From a checkpoint of a small sound classifier.
Model: norm groupnorm, activation relu.
Training: adamw at rate 0.0021, 6600 steps, batches of 64, held-out accuracy 99%.
Data: trained on read English sentences (LibriTTS-R), 15625 training examples, 27.0 epochs.
Rows from block 7, named by matrix and row number. Each number is 50 + 10 x the weight over its row's rms, rounded and kept within 0 to 99. All counts start at 0. After the name is the row's rms in percent of the matrix's.
# mid10: scale 2 width-3 conv, dilation 3 (model.blocks.7.mid.1.0.weight, 80x80x3), inputs 20-39, a 3 kernel for each
mid10.7 097:44 41 46 46 38 37 34 33 44 40 40 48 29 37 40 42 39 45 37 41 45 46 37 39 43 46 37 39 43 41 50 41 50 47 39 36 45 40 42 46 36 48 47 49 37 42 37 41 45 43 35 40 47 42 35 37 37 41 45 36
mid10.8 096:44 42 47 37 44 37 34 41 34 36 36 38 43 36 36 37 42 39 53 45 45 37 44 37 50 47 51 43 42 42 52 47 51 44 45 43 45 52 45 38 43 46 48 41 43 34 45 39 39 33 40 38 43 41 40 50 44 44 44 46
mid10.9 091:48 51 50 38 36 44 31 43 30 36 44 44 28 39 33 42 46 43 42 37 40 45 42 40 40 40 44 42 41 45 52 46 41 45 36 44 44 42 39 33 44 40 44 42 38 33 40 42 40 42 38 36 45 48 45 39 40 42 46 44
mid10.10 103:51 42 43 35 41 39 39 45 41 44 41 37 36 49 37 37 46 34 31 34 38 35 46 48 37 39 38 34 31 33 41 38 37 38 48 39 46 34 35 47 46 42 41 42 43 39 35 41 45 42 51 38 39 41 45 44 40 33 36 39
mid10.11 100:38 48 45 32 38 38 45 39 45 35 38 44 45 39 38 38 49 36 43 43 39 45 42 40 49 44 42 47 38 46 49 50 46 33 40 33 37 47 45 46 43 41 40 43 47 37 48 45 32 39 44 41 44 43 36 38 43 37 35 46
mid10.12 093:49 39 41 46 47 40 45 40 33 40 42 37 34 40 41 41 42 40 37 39 46 42 37 35 36 36 36 39 40 35 44 48 46 46 37 34 38 38 44 45 35 41 40 49 47 36 33 48 41 40 36 37 42 43 36 40 37 46 46 36
mid10.13 094:44 50 44 45 38 41 40 42 41 37 45 42 36 45 31 49 48 43 36 44 40 45 44 45 36 40 41 46 41 46 41 52 48 36 42 33 43 39 43 38 36 44 50 49 38 36 45 38 34 39 42 46 45 41 36 43 47 47 41 39
mid10.14 109:42 47 37 47 47 47 39 41 34 44 38 36 35 38 41 45 37 42 46 46 40 37 42 45 47 43 43 38 35 45 53 48 49 43 43 45 40 49 49 37 44 47 39 42 40 46 42 45 45 43 45 45 37 45 38 46 48 36 37 41
mid10.15 104:46 43 40 38 38 45 32 39 31 38 45 39 33 43 34 37 36 38 41 50 45 47 37 47 42 43 44 36 41 39 46 37 39 48 43 45 37 40 43 43 48 45 46 42 37 44 49 40 42 44 36 46 48 43 39 46 33 44 37 41
mid10.16 093:49 51 49 39 36 39 37 32 44 35 47 35 37 41 31 40 42 40 43 40 41 41 45 45 36 45 35 42 36 40 53 48 51 39 39 42 42 50 48 42 46 34 49 49 47 46 40 38 37 45 39 40 47 41 38 33 42 47 37 39
mid10.17 067:50 44 56 66 52 75 50 49 54 62 45 64 75 60 58 51 44 45 45 59 43 50 45 52 58 45 48 62 48 68 45 40 36 54 37 50 52 57 57 42 40 44 56 41 49 44 50 57 56 54 46 75 57 77 51 53 42 83 49 63
mid10.18 083:51 49 50 65 52 67 74 68 67 59 48 69 85 75 75 52 43 47 56 44 56 56 53 58 48 53 57 69 60 71 43 57 50 59 57 60 46 59 47 58 59 60 49 45 51 55 42 51 50 57 49 72 44 62 55 58 59 60 55 65
mid10.19 093:43 35 38 34 37 42 41 42 43 35 33 37 38 35 34 50 47 42 42 47 49 41 45 39 49 48 48 45 42 35 44 45 44 36 33 41 47 55 57 48 41 49 45 45 45 40 36 36 35 37 32 39 44 49 41 40 51 34 32 31
mid10.20 060:64 44 53 65 58 58 40 57 52 46 37 47 56 48 50 32 29 37 56 40 56 51 52 63 42 49 44 43 46 58 51 41 36 37 51 47 43 45 44 40 36 45 37 56 54 45 42 46 51 51 57 44 33 47 54 59 43 62 35 39
mid10.21 112:45 50 49 39 43 36 34 42 39 36 41 34 36 42 39 46 44 47 37 44 43 49 41 41 38 32 36 38 44 42 49 49 39 45 35 43 44 39 42 37 34 36 41 50 43 39 40 39 45 40 39 38 41 38 39 46 41 45 37 46
mid10.22 095:52 50 47 40 43 40 36 40 28 42 45 41 30 28 28 43 39 45 42 38 36 48 48 49 43 37 47 47 41 39 37 39 36 36 36 43 48 45 50 44 33 40 44 55 45 45 48 35 34 36 40 45 46 42 46 43 40 48 43 43
mid10.23 099:53 47 47 37 43 43 40 42 39 34 37 34 36 39 38 40 38 39 39 42 37 48 42 44 40 41 36 36 37 42 37 44 40 33 38 38 50 45 51 36 34 32 42 49 51 33 44 44 39 43 43 35 41 37 48 39 41 46 46 43
mid10.24 116:41 42 41 45 35 44 38 34 38 39 39 37 41 39 36 36 35 38 35 35 39 47 40 48 33 43 38 36 36 39 39 37 36 46 46 40 35 40 45 48 37 39 37 46 38 42 36 42 42 47 40 46 37 47 47 43 42 44 44 39
mid10.25 103:51 54 47 44 33 35 37 41 41 37 45 44 27 35 29 36 43 36 46 42 43 40 37 47 42 37 39 46 42 48 38 47 44 37 46 41 47 48 41 37 34 39 41 50 50 40 38 45 43 46 38 46 39 40 41 44 45 40 43 36
mid10.26 113:51 42 48 37 39 36 39 39 36 40 37 45 32 38 32 37 37 42 44 44 35 37 43 37 33 40 37 42 46 38 39 45 44 43 39 43 48 40 43 40 36 37 41 44 46 44 40 38 46 45 39 41 39 42 38 42 46 37 42 41
mid10.27 111:43 41 50 35 35 40 38 45 44 44 41 40 34 35 45 43 36 44 44 41 39 42 41 46 47 44 43 38 39 46 40 47 48 40 38 41 44 38 45 42 36 37 43 44 45 33 44 36 39 45 48 42 45 43 43 45 39 39 38 37
mid10.28 059:43 45 40 69 73 77 51 46 65 54 54 69 75 52 65 57 60 63 57 47 61 54 58 75 51 52 63 74 47 72 51 55 50 59 52 65 58 41 59 44 42 56 38 43 39 44 44 57 50 50 49 56 50 57 38 42 44 64 57 57
mid10.29 111:51 51 42 36 34 38 36 34 33 37 40 38 37 34 37 43 46 45 39 38 40 47 43 37 37 38 43 46 37 46 41 42 45 35 43 44 42 44 44 34 39 33 46 44 39 36 38 34 43 40 43 42 43 37 41 44 48 36 35 43
mid10.30 116:47 52 49 35 40 42 28 29 37 33 41 41 35 26 32 49 46 53 38 49 48 43 44 43 47 49 45 39 32 38 50 50 50 38 43 34 44 50 44 31 38 33 53 47 50 34 33 43 36 35 31 37 36 41 46 47 50 42 44 38
mid10.31 114:47 55 47 40 36 41 33 28 32 36 41 38 23 27 25 43 47 48 44 52 52 35 44 45 47 40 49 39 41 45 53 49 47 37 41 44 55 48 52 37 35 31 50 56 49 35 41 40 39 33 38 42 44 39 47 51 46 43 38 41
mid10.32 067:51 44 49 52 49 58 46 48 50 34 33 43 37 45 49 36 45 38 47 54 52 42 48 55 54 39 54 46 36 49 38 48 41 44 52 37 56 38 42 37 34 43 43 47 50 36 50 54 39 42 46 52 51 53 38 44 43 47 48 55
mid10.33 070:53 44 40 46 37 43 42 43 42 46 48 50 43 52 43 35 40 44 38 48 47 42 47 48 33 49 36 57 40 45 45 42 44 31 31 47 40 48 50 51 49 37 48 34 49 34 44 33 40 50 43 43 42 38 54 42 40 48 36 45
mid10.34 059:43 45 45 53 46 46 42 44 43 57 56 38 52 54 45 27 30 31 48 48 49 43 47 40 51 55 61 45 42 39 43 44 38 58 46 51 41 50 54 47 42 31 35 38 37 42 46 46 35 36 42 51 51 43 43 50 47 53 54 52
mid10.35 116:51 47 48 36 39 46 32 31 37 36 33 44 24 33 24 42 49 45 41 48 41 37 46 38 46 52 56 34 38 35 50 43 52 41 41 37 42 45 44 38 32 33 49 47 52 35 45 40 39 35 40 39 44 39 39 41 44 39 37 39
mid10.36 088:43 48 49 42 43 42 49 45 49 36 35 35 36 37 50 42 54 49 53 41 48 34 35 43 41 48 53 42 43 47 40 43 51 45 47 37 44 42 50 42 35 43 46 48 45 38 37 32 49 37 40 34 38 41 47 41 43 36 36 30
mid10.37 114:47 44 44 41 36 36 31 26 29 41 40 44 29 27 28 45 52 46 47 48 45 38 42 46 48 49 44 39 46 37 46 51 55 38 35 40 47 52 49 33 34 34 49 45 43 33 42 36 42 41 34 43 45 45 45 48 46 43 44 37
mid10.38 120:58 55 56 43 46 52 37 31 33 34 38 37 33 28 25 54 51 57 46 56 56 46 49 42 54 53 57 35 38 39 52 61 50 42 38 42 53 61 59 38 29 31 53 50 54 32 34 33 31 39 32 44 40 39 49 51 48 36 43 39
mid10.39 114:48 56 50 49 46 49 26 27 31 37 37 32 21 32 30 55 55 48 52 45 51 50 49 43 58 55 59 35 37 40 55 57 55 40 41 42 46 55 47 34 36 31 49 49 47 42 34 35 32 35 36 40 41 43 46 49 48 36 36 37
mid10.40 057:56 54 51 46 42 64 49 47 47 41 57 45 25 38 36 45 53 50 49 41 57 41 45 54 59 61 63 49 31 29 54 52 43 59 50 60 55 36 48 37 43 38 41 31 39 35 39 47 42 49 49 57 58 58 51 44 45 51 49 45
mid10.41 061:61 54 43 50 49 55 70 60 63 61 55 54 68 57 68 37 44 50 50 38 49 60 60 52 49 49 54 72 59 59 32 54 43 62 56 69 60 45 43 57 61 53 43 45 45 61 45 59 59 63 66 46 52 41 55 56 52 71 68 52
mid10.42 129:46 54 54 44 44 46 24 28 29 33 43 41 27 25 27 48 54 55 52 48 55 44 44 44 54 55 51 38 44 40 52 50 48 41 42 37 49 53 48 29 31 36 48 54 46 41 41 46 39 38 44 38 44 46 51 56 54 41 41 44
mid10.43 129:47 54 54 43 39 37 28 28 25 34 33 37 29 26 25 58 59 56 47 52 48 46 41 40 47 43 48 44 45 41 55 54 56 35 33 35 46 48 52 35 31 29 55 52 48 41 36 39 38 37 40 37 39 42 46 56 45 45 45 36
mid10.44 092:40 51 39 43 47 46 48 38 49 41 42 35 37 45 33 41 42 35 51 45 48 49 47 50 36 40 37 45 43 41 53 46 55 42 38 40 53 49 47 46 47 47 44 45 34 41 47 45 50 38 44 35 45 39 34 41 43 36 31 43
mid10.45 125:46 48 43 41 37 43 33 30 36 34 38 37 36 27 30 44 52 40 46 47 42 43 46 41 44 44 43 36 35 38 44 51 43 41 43 42 45 45 47 34 33 38 44 45 40 39 39 41 43 43 38 38 38 41 49 41 47 39 44 41
mid10.46 076:53 53 45 55 46 43 49 49 49 36 40 48 39 49 46 35 37 42 46 47 55 39 38 43 46 48 49 47 38 34 52 44 45 51 44 39 51 40 54 36 35 41 46 36 34 33 32 45 48 37 49 42 36 52 34 37 43 45 36 30
mid10.47 084:53 53 41 37 49 46 47 47 46 50 46 48 47 43 46 40 40 36 43 39 39 37 37 44 41 49 47 46 46 37 38 42 42 39 41 48 41 39 43 35 45 33 42 44 38 36 35 35 39 45 47 52 39 38 44 36 36 44 39 53
mid10.48 126:43 44 47 38 41 43 29 34 30 39 36 43 36 30 35 47 53 54 44 43 38 35 34 46 40 44 46 36 42 39 54 53 48 39 36 36 46 49 49 35 30 37 42 49 42 41 39 46 39 42 36 42 40 43 49 49 44 41 39 38
mid10.49 128:52 46 45 43 45 41 23 25 30 39 37 39 26 25 23 45 50 43 50 51 46 43 40 38 52 53 46 43 43 37 53 49 53 43 36 41 49 52 52 41 40 35 44 52 48 44 41 46 37 38 33 43 36 39 44 54 43 38 46 43
mid10.50 094:54 53 47 34 47 35 37 37 35 40 37 32 36 40 44 40 42 50 45 47 47 40 37 37 35 36 32 35 43 41 43 50 40 34 43 37 54 48 47 42 36 40 49 48 50 42 36 34 44 36 36 36 40 36 47 47 44 34 34 39
mid10.51 110:50 46 43 35 39 37 37 32 34 38 46 38 31 28 32 47 45 40 43 38 40 39 38 37 35 35 40 42 36 43 39 45 40 36 39 44 43 49 40 35 38 35 41 50 50 36 47 44 38 44 36 41 38 42 48 42 40 46 36 35
mid10.52 113:52 50 44 43 37 36 43 43 38 43 43 37 28 22 24 41 44 47 39 41 43 44 40 37 42 37 36 41 41 41 47 39 42 47 46 35 37 47 36 39 35 33 48 40 44 44 36 38 35 41 38 39 44 46 44 39 40 38 36 47
mid10.53 058:52 55 41 57 62 49 44 36 45 55 42 46 55 45 51 50 46 39 41 41 40 53 55 50 41 55 46 40 49 51 54 45 50 51 37 50 58 51 62 45 48 45 36 52 33 61 47 48 31 47 43 54 54 58 45 37 46 63 52 49
mid10.54 108:50 50 47 45 45 46 34 43 33 35 43 43 33 33 33 38 42 46 39 33 34 39 45 45 44 33 40 45 44 36 43 43 34 40 36 44 44 47 48 37 45 42 44 43 49 43 42 43 44 42 38 42 44 40 40 41 46 42 41 36
mid10.55 101:45 44 44 50 49 50 34 39 35 35 42 40 31 30 39 47 43 43 42 33 45 41 51 43 35 44 39 45 41 43 40 45 43 39 43 32 49 50 48 31 37 33 47 49 43 42 36 38 39 43 39 46 36 37 41 41 50 42 37 41
mid10.56 063:45 52 53 53 52 54 54 43 55 46 47 56 39 48 51 40 33 48 56 55 51 49 58 59 47 47 39 49 46 46 44 50 34 41 41 53 55 60 53 40 34 45 54 36 51 38 41 47 54 45 52 57 42 49 38 45 50 57 55 40
mid10.57 125:42 41 46 48 39 47 39 34 28 45 39 41 29 30 30 43 38 37 44 43 44 44 46 48 42 36 32 39 44 45 36 41 36 46 38 42 48 44 40 44 34 41 39 47 44 40 44 40 42 40 44 48 39 42 44 43 40 40 42 43
mid10.58 117:49 46 41 41 39 40 39 36 36 44 44 42 32 31 25 46 46 42 40 44 41 46 40 38 40 43 46 42 38 46 43 45 43 37 44 44 45 38 48 35 35 34 44 39 45 40 40 39 35 44 41 48 46 38 46 47 41 41 37 38
mid10.59 062:54 39 59 56 47 48 41 55 58 48 40 54 39 51 38 39 47 48 38 37 39 47 56 50 41 48 56 48 36 31 38 43 39 48 42 57 49 51 44 51 54 55 46 55 44 36 50 35 37 45 39 42 40 43 53 36 52 55 52 43