{
  "lr": 0.0021,
  "beta2": 0.99,
  "grad_clip": 1.0
}
Rows from block 3, named by matrix and row number. Each number is 128 + 24 x the weight over its row's rms, rounded and kept within 0 to 255. All counts start at 0. Numbers have three digits each. After the name is the row's rms in percent of the matrix's.
# c10: first pointwise conv (model.blocks.3.c1.0.weight, 320x320x1), inputs 107-213
c10.220 066:162169164155146136142151146133146128148138114119117140118102158111149142099148169144178144157139125122119116155138127150164138135147139111149139173120141176133168140140169151126143163113109140142139138163171140140132106106167129120133157129083135144103138109100150123162153124167165148162105167113146139110159172109169110
c10.221 115:158159121154117120113134155107100107160106099105106106125095116099106152104117106133165107148104096132080080155105113107153111097108100110117114156104111156106107102117162100103109161089101087103097096157156109105108084114164111118116147097119091143106118110134105111157134093162148120161100162105111113080159157139151126
c10.222 105:157150126153133109132142156131100133160136110124113120135094120105119146095130116132167114147127093137106084153132114130151111117117112103118113166108117161109129113121166110112110159107097105110114113162160131125112069099167132122114149096106104146092113111114138120154139100167146116162082158110120117089159162125160132
c10.223 112:162154120155138118139140152118096133160133096128110110134087112101106145100122109125171103149130094136109099155134119126155100104103118102107105164109119171100137103116164103103103161108101109109095106157157131126109074109160136126115147092102092141093112109112137119164134103168156110156090159107112109098162161119156138
c10.224 121:163168131164136124143131164134124118166121100139106124128100126097125154088131119123172108165120108138107093163121128132168119112129106097114119168118125173112122118119166116110118162122095121117104117164165118124124088109164119130134139101095112149090118115102136133168149124166164123163079164105108123084165172108164143
c10.225 107:168160139160142106137139159130125136165139118121108132132102134106127155095132118126170118153131106141110086160133108132160126133118115101129125171113118171113135126123169127121125167118090115119133121165163130129128077100167137133123152106099125150084119113108144124162139114173154126165077166113111118087167167116160140
c10.226 123:159162124158139134140140159128109134164139088131119117128089113096119153097120111117170098160131099131109105154134122132159103101110131096105103164112122167107141114113166090090109162113106107111088101160162137135116086106162140128118145094086095146092112114097140122164147109170159115160095160098110103108158163116158136
c10.227 095:150136105156104097110101149094097099133089114113126117147098116108111154116112120137154108161087115140121086153089118087160109105113096123120119160139090164108082101103150102113119152134115123121105113150148087084126090117146089150122128096128116128108136160129080119149159130145153113153128149129128098076142157121153138
c10.228 109:164157150163147128144140160135133138163136119138114139124098147111144153092148158140171139158132119125114108163132134138165135139138126093136137171130134171133124131137171146139143167145093145151142135166169130131150102101171137141149160116086146169088134124095140123166149146168164135169096169120131138109164174117165155
c10.229 122:160155128158137137135146151132109137157138089128117115127087118096115151095125111120168103158134094134105103156139125133162104100111128091106108167120127174114142115122163093088114162110102106106091105157162138132106092106160136122115144092083096144090112108089140119163144105168161118161090163096112107113159166111162136
c10.230 106:159156134155140135140144158134114136163143095139124121126084123096118153092128114123175105154132102136103105154136132134161107105117132097113108169119133175108141117123168096102121162112106106112104102161164139134118089104164136127124153095090103145088117112095140124167146105168162121160096166104102106100160167116158144
c10.231 103:126127156126151145146159115162139128122155142115148139162159133154135110182140159151123138116160139167102138156160134181117147145124160170134143119145147113142165139148121118126125117117167116111109123128131162155114177180134154122115142145148111098168129141144170103128114092119115145114156124154162163167128123183120121
c10.232 101:157156151154173154150150148148151148152161134131142130133118134128146151137134149136163142153161142140105139162161137161157134143131174137133134161126153167130158130149164132131136160137139123141137135161160164160139123143165163122162169129131127156141123115121167123164142137164157141164122162118135142158156165150160136
c10.233 063:144124156151174147157120120143132141113155140105153138172171129140122133194123172145118142117164157156106109117157118167123149140124136171136150126136129088147140151161128114137134134110175115113112110127141167148130168194134161115107154152156109122172129151141157108128095110118110156129165121139142175173136117197128112
c10.234 065:141136132143127126134132129172142101131134134122169146164155128184147132164139146152152144141127144168091139183132142131152125119135156182132153152136139159134134128135140102123134151111177108113106124145152140100107177197149126129121132126171109114180130150142115110151123111139138135138167147173163149088146139168138125
c10.235 103:147146152146176173175137143153144171157161138168144149125129152122154134121144131142131125134164147123154154122165148169127140132161149132160148149145151122129151164140158144133148158146135156153143139140149164152152121147151165132137151138128136136134147127117150169143148145141127149154132141126126137150165135132145144
c10.236 111:139130139143121117142141115152130114133127158122167140173156116166133127179139148149133135126134158169093137171127140132139134142140160173136139122150137129140151138134129109120120126111182104112103131130136139115109177180142132133124121132156111117179124149153112106141133097132136139119173143162173134163127138181135120
c10.237 111:160156143157168154155158156147139163160163112160113138130106143106142148107136121128163122157154114135130125154160137143158127121139136104128126166130147172116155128134160136129137155140097127142134132161156158144144100116162161133152160119106137162094128117096154152157151134162156129162097155121120122114156161127159152
c10.238 081:098101145098131109135124106153141109109121133123175138163153128162149102195140166139096132111131167168102124131127136144110129157139151189138157103157137113137133131138102112114128105118193133125115128101102129131108155169098128116127128125152110109177127143135121102096135099101108145101175103166183141164092099165096112
c10.239 050:150116127153161174183135147140129136133150130172125154106139145115122138084127118145155121159144128124142142103154154161160133127139111119151142150149134158126143143135147145139147135120109143152158139115140151136145104133145152148085133142140145126094155135145152142157151135137172146148101148119123145105161152067147155
c10.240 095:158159118152133125130150148122116123155135099112102113100098112096119148086121121130167112147123101104113100154129114131153087111116116085105102162091123165111112112113161095102090150095090107116092105157153120135108095100162131094123137084085089136074103081114127113161115100159155108156087156108104099117154157110157116
c10.241 097:157157125157139125124147150123119125151128093120106111106104112093120144089127123126167116147122100107118103150130116130156088101113126085105096160094123165113109104117157100096088150098092106119099102151153122133109089106166129102121128084084088137075107084103129120159119101160155109153085155108106097116157158099158116
c10.242 086:155164135159138130138136149111124120133129117096093120074103124090129156067123130130157120151114128074118118131133105132154126116119101077123120167072147156111109120137161126117128158091094114117107104147152122141100100110162123090106143116076103130078104064105138114164111101158152135153078158095113126106157152092154110
c10.243 081:153145164152127109131099148118158127148125135108096158103107160117147157086150152180148150153107110101116110134117117167158156151141110104166164149132173137142118146174157163144172150121103122118162111131145115154130112111145123115113181151072145140081163108113146108157133118148149162160094149120140163077143145077149137
c10.244 103:159171152161165149156139159153166161161158124133121127123132131116128165122131134145164123155149138112138149147155135159167136122126141124134137163115156167114137137170156133119134153124134116130140138161158153162131156157166160102128156147139116166133125093139158135164126144156167137158102159122120150134149166145158139
c10.245 087:164157160153142128136149158118146124154124112106093124087100134086137152082137139153165126152113126092125109146123113146172130127119107085137130162083143167123110122162156127125136154114084116128125116150161116148126098094161121094138152128067117140066127072100144118169120116157169136156084160100107141096156165087162111
c10.246 087:166173142162135131139129155126131130143127101116090130070103126092145158058126132145162119155118130067128112135129114132167124117119108075131124168082139161115099121137163131120132156104095118122119124157154123136112100105166125097122142122070108144071119074102135124164122113158162134154069155105127136097153160082162122
c10.247 082:154142131162153156150146148148137150144154161155141136150163146148143143137140154149153152164148153148168158127151135150160147146149139163149149166164157128146139150146164141142136173133149157150155148143165142151152144163161153134137156154157146143154143141160144145155131152154143146165152149146137141133150151140158158
c10.248 096:153158125153136130132148151124115119154130092116097111095100113089118144082125120121166110147117105101117095150131114127159089111116109083106103164091128170110106107118152096098092155100094107117099107154152124130103095103160125093125132083079095135074101073103127110163119097158158106148075157107108099112149165098157119
c10.249 075:155150146151125122121135148124127107139123101104097116093112112102119146103124132124166101145111101095104114145120104137163122092106130109115120160062150177099106108157162107096122152088100098100100089153153120148085121124165115091101138109095082121102097067122141103166110096158165124150100159114091127109149160122156099
c10.250 097:160153120157132127132148158123117130161129099114106109102104112095118150090122122126172108145125112105110104154125111130154087113110110092105098161090126173104123117123162094104096157098095102116096107154160122136104091103165127095126136086087092139084109087114130106167117094163159107152088157111111103124154165104159114
c10.251 087:118133174121164141132133132135155139123145159107136150160160150143149122177149155168101155105150162143107126158149123164113160147145138172151157113122148104147148163175107148138159107141163124134140139129130161156140182168137150127146172175142140128174162145146151117113127131099108161114164115151148173162136113179114125
c10.252 096:154155116158130131132148159128116132149128093123102112103103113096116144068124128126173104150124099105119113154125116128165090108114118085105104163100122175106115107118158101096096155104093111115097109152155133131105097102163131105113127080082097136071105088109129123168124116154168100150080157108110107101150164089163130
c10.253 097:160155124156134128134146160125110126154127092118098113104102113099121146082121125123163111152119103102117108150127113125162088109113115090110101168095125173114126111124156097099091155101090112114099108155158124131110096100161129098119131089084096141074109083109127115165124105163167104153090164108111106119153164103161114
c10.254 087:154155157153142124127134151112137118148131130101103127105096135108128150091134135150171137145116110110104107151129107151168138132113138104138131165088142169107106116159156125116133157091091103120118092154157127151111089098161123109107151118074108136081122085112152112162123100161168130153075157103098143106156166097156103
c10.255 095:159158123155133127128150160124112127154128098113101110103104116094119152086119131131171113148123103112117102157124114131162086101111119094107102165093123175106126112121157098103089157104097109118100110157154127133103090102164130102124129082090095143080103090114126114164121093164159106148088158110112102123158163107156108
c10.256 095:156156123151137128132150156121112126150134095111104110096101111095115141085122119127165112144124105104112102151129112131156086110111109086102096166094126177106111109117159098099094151097091097119092106152150121131100099105163130099122129086085088136072102082108131105165113099161159105145085157115105096114156162099159118
c10.257 096:155156113158126134132145152130108134154127092117092111098104111098113147073124122125164106149122096105120106149124112128166086108116107092111101161093124172107136107113162095105093156099090108121097110157154125130109096102165132097114124089087097138072104087110128113160122103159166108154085159108112105114149164096158113
c10.258 093:160155118158135126137150160129113132152126091124108106101098115097115149081122126126167115148122104108125111154126117130165094111113125084109099170098118178114124104118163105100088158112094114120106112155157125125119086107167128108127125089083093144076099089112129128168122109161168106154093163106114098109150168094161115
c10.259 090:160122121169143148156125139151132145124135144154161132169158138142130159161125145149158135171133168153165166131139145143163147141140126165141143160152142124126132146139168140141131167133165172139151131146169138134138164172158143156121150152183138135162148153171125158159146142160168137171165165147127155117154163162160135
c10.260 098:159155122152135129133149158122116128151128095117099111101099112094121149085121124128164113152117105102115109151128112124165087107118114090104104163093121174108118109118156095100091151101089103118095113157156126132109095108163128102126128083090091137075102088107129115163122098162165108155089162110106106111156163098159116
c10.261 146:129153164130168165166153129153165160154161150143134153142152156151158127136152135155131154133156148139146140147160156178130150148143151147155151131146168131148155158168132156152151131150150158157153156133136163170151144166130162130153162159141143157148152145136163148132142146135133153128132129151139155129138130146126139
c10.262 097:151147170155141123121124146104150124144123124084092134098105146111147146092146146156159145148118110099098102146123108157158148131129113095148142159082150157125104130169155148137151146106090118120128108149154123155121081093162128103124167136068123149075128087102149100163126110151153145154071156105116158093149155104151095
c10.263 096:154156121153128128130152156123115130153133095114100109102103114100113150078122123126171108151119106108122109149126112126165088105119102086104106169096122177112125108116160098100093150103088111116101108151153123128106089103164127098124129088084097142074105082105124117168122108158170107152087161111111104115153167094159117
c10.264 097:159158116157131126132141159131117132149126099120104111107103112099114144080120131125175114154122096113128112153123116128168091108116128085111100170100124178111125105114163107105091156101094113121104119158157124128118095102166127111122129086083097142075100093107127128169125110163176107154094162106116100106152161094163123
c10.265 066:150141167156135102108115125124131093129119143069136146157146144142144121175150163175152137136105150135063086170116103151158155141125126164149160156083143145135094122153145135120164135105160079107124092127138118130099151167146122076109165144115120112165141103128140062152095098128161152146167146136155189138137152191143091
c10.266 093:156157119155132128136142151124110127147133086124097109103100111091118140071126135124167106147121097107122114143131116129160083104116125086106102162094122167110118113115155100103094152104094115121102112149157124129117095101165127104116124080080097134066106081103126124159116111152161103153083157108111100103146162093157124
c10.267 087:142137172141165127137129127140156139128150159109143154166164155152154146190149169164129153134147150146116134157155121164134168154138146170154157129134150117146139153165139156155161134145172124136150132144141151147143178171146155136132176172145148132183156158144163120133139148128137161141169144142141181170139135190139122
c10.268 070:153133146157117122114123138113130087117113163081137132159169138163138133176131133173145136136113158152093132162116095152149156142119120160153165149117152155152102150163143132142161139125165099111132125132138110140124177179141114106100166180174112087179160151155131095151103100138154164144173147149134171140117147184146108
c10.269 092:165157120157133128134147158125119125157129096119103111104104112098119150083125128123174113148118104111126110156124113127165088104109125089107099169090117174109114112121159098103096153104091111127103118159160125130121099104170127101122127090091094143083101089113126125166119111166170109150092161112113101113161168103165125
c10.270 092:150152114153128126131140151126107123146131090120098110094099110091122140067122127117162109142116089101125110148126109126162085106112113079110105159092127168107113106108154095102092144102088110117095107150154126132103097100162126095122126086081098133065095081108127120161115101150159099147078150103103097101148161083156118
c10.271 085:168154134164129122127133164121126120139120103113108129098091131103130156083130114132175109164108100105118111149121112136173126114114127097123125172101139174110123112141157108095125158110088109117116114159160115137106097100169122120116128106082097137078123103114138114173138132162177126163098166105097123109155165086164110
c10.272 092:157151124148138130130149157125113122152128091119093114093100115095117149075123127119167107147115098103122100147128109131163081104116114086102097163097130169107107107116152097099096151102094112120093107149153117131109103101163132102115127080085099141069103080106129125160119102150163100145082161113106096106148160088157122
c10.273 097:157160117153138129130144156131106133160136096122102114113093114093118143089127128129167108147125096117120114147128123127162092111114126084107099162099123168110123111110158093101091151093090104120099111151154124133105084107161130108121133083082097137082102091103134124158123092162157108157086159101113103114159162106154122
c10.274 072:159152151157127100102111146097133100131114122066106127119115132101129145141132142154162128148104120108069073165114087135162136119111118124128129160068126164111092104139159118112137147097125082096103098137153119133113119128157112070110152120085112118119123083125138084162101095149162133145122156120135151119143155137156078
c10.275 072:132132172141123112117108098123149082114110146075134155156145160139148128177144148175109137113116147141076089147115096167121161159126127168158171132112173120150114157176119145142177111111173095098138115118124122143127175180124119108110174164143123117173158131133138074128105094112122168127165126140151182151110120194121109
c10.276 095:157155124159135127135147156125115126154130090118100111095093114094117142072125132120167111146115096102127104150130110130164088106114116083108103168095133174112113108115153098101091149100097114122099106157154123129113099101159129099118126082086096142070106083103132123161123106154166102150081160113111096103155158098159129
c10.277 048:160145133159089096099127135149146097126110157116111147138170137153146157155145179140175164164080154143138159156091105124179123133140105168127143161145151175138101138142144121121134152127131112138126135141162098105090167153161107131121128130159115148128131135182096095172119107148183136154158157162141132056129158126157128
c10.278 086:140146169145175137143132127138153143134154148108143152163156154147153141182148152166132148138152147141116134154166124171139162153142154162148158131126160124144154150167136150143152139134164132131139126142151166155144167168145167126135172158143137130166157146130166129138141128129138150146168142137146174171143137179134131
c10.279 087:165153148156133114120134159128147129141125105105091125097098131098134158076140126142170129154109113094121095145124108137173128127123120079130134168092143173121104125153155124121137155111093116113122107159158117133112114099169122102108145119069109142068119079111142115172120115159173135152084159092098140096147165089159110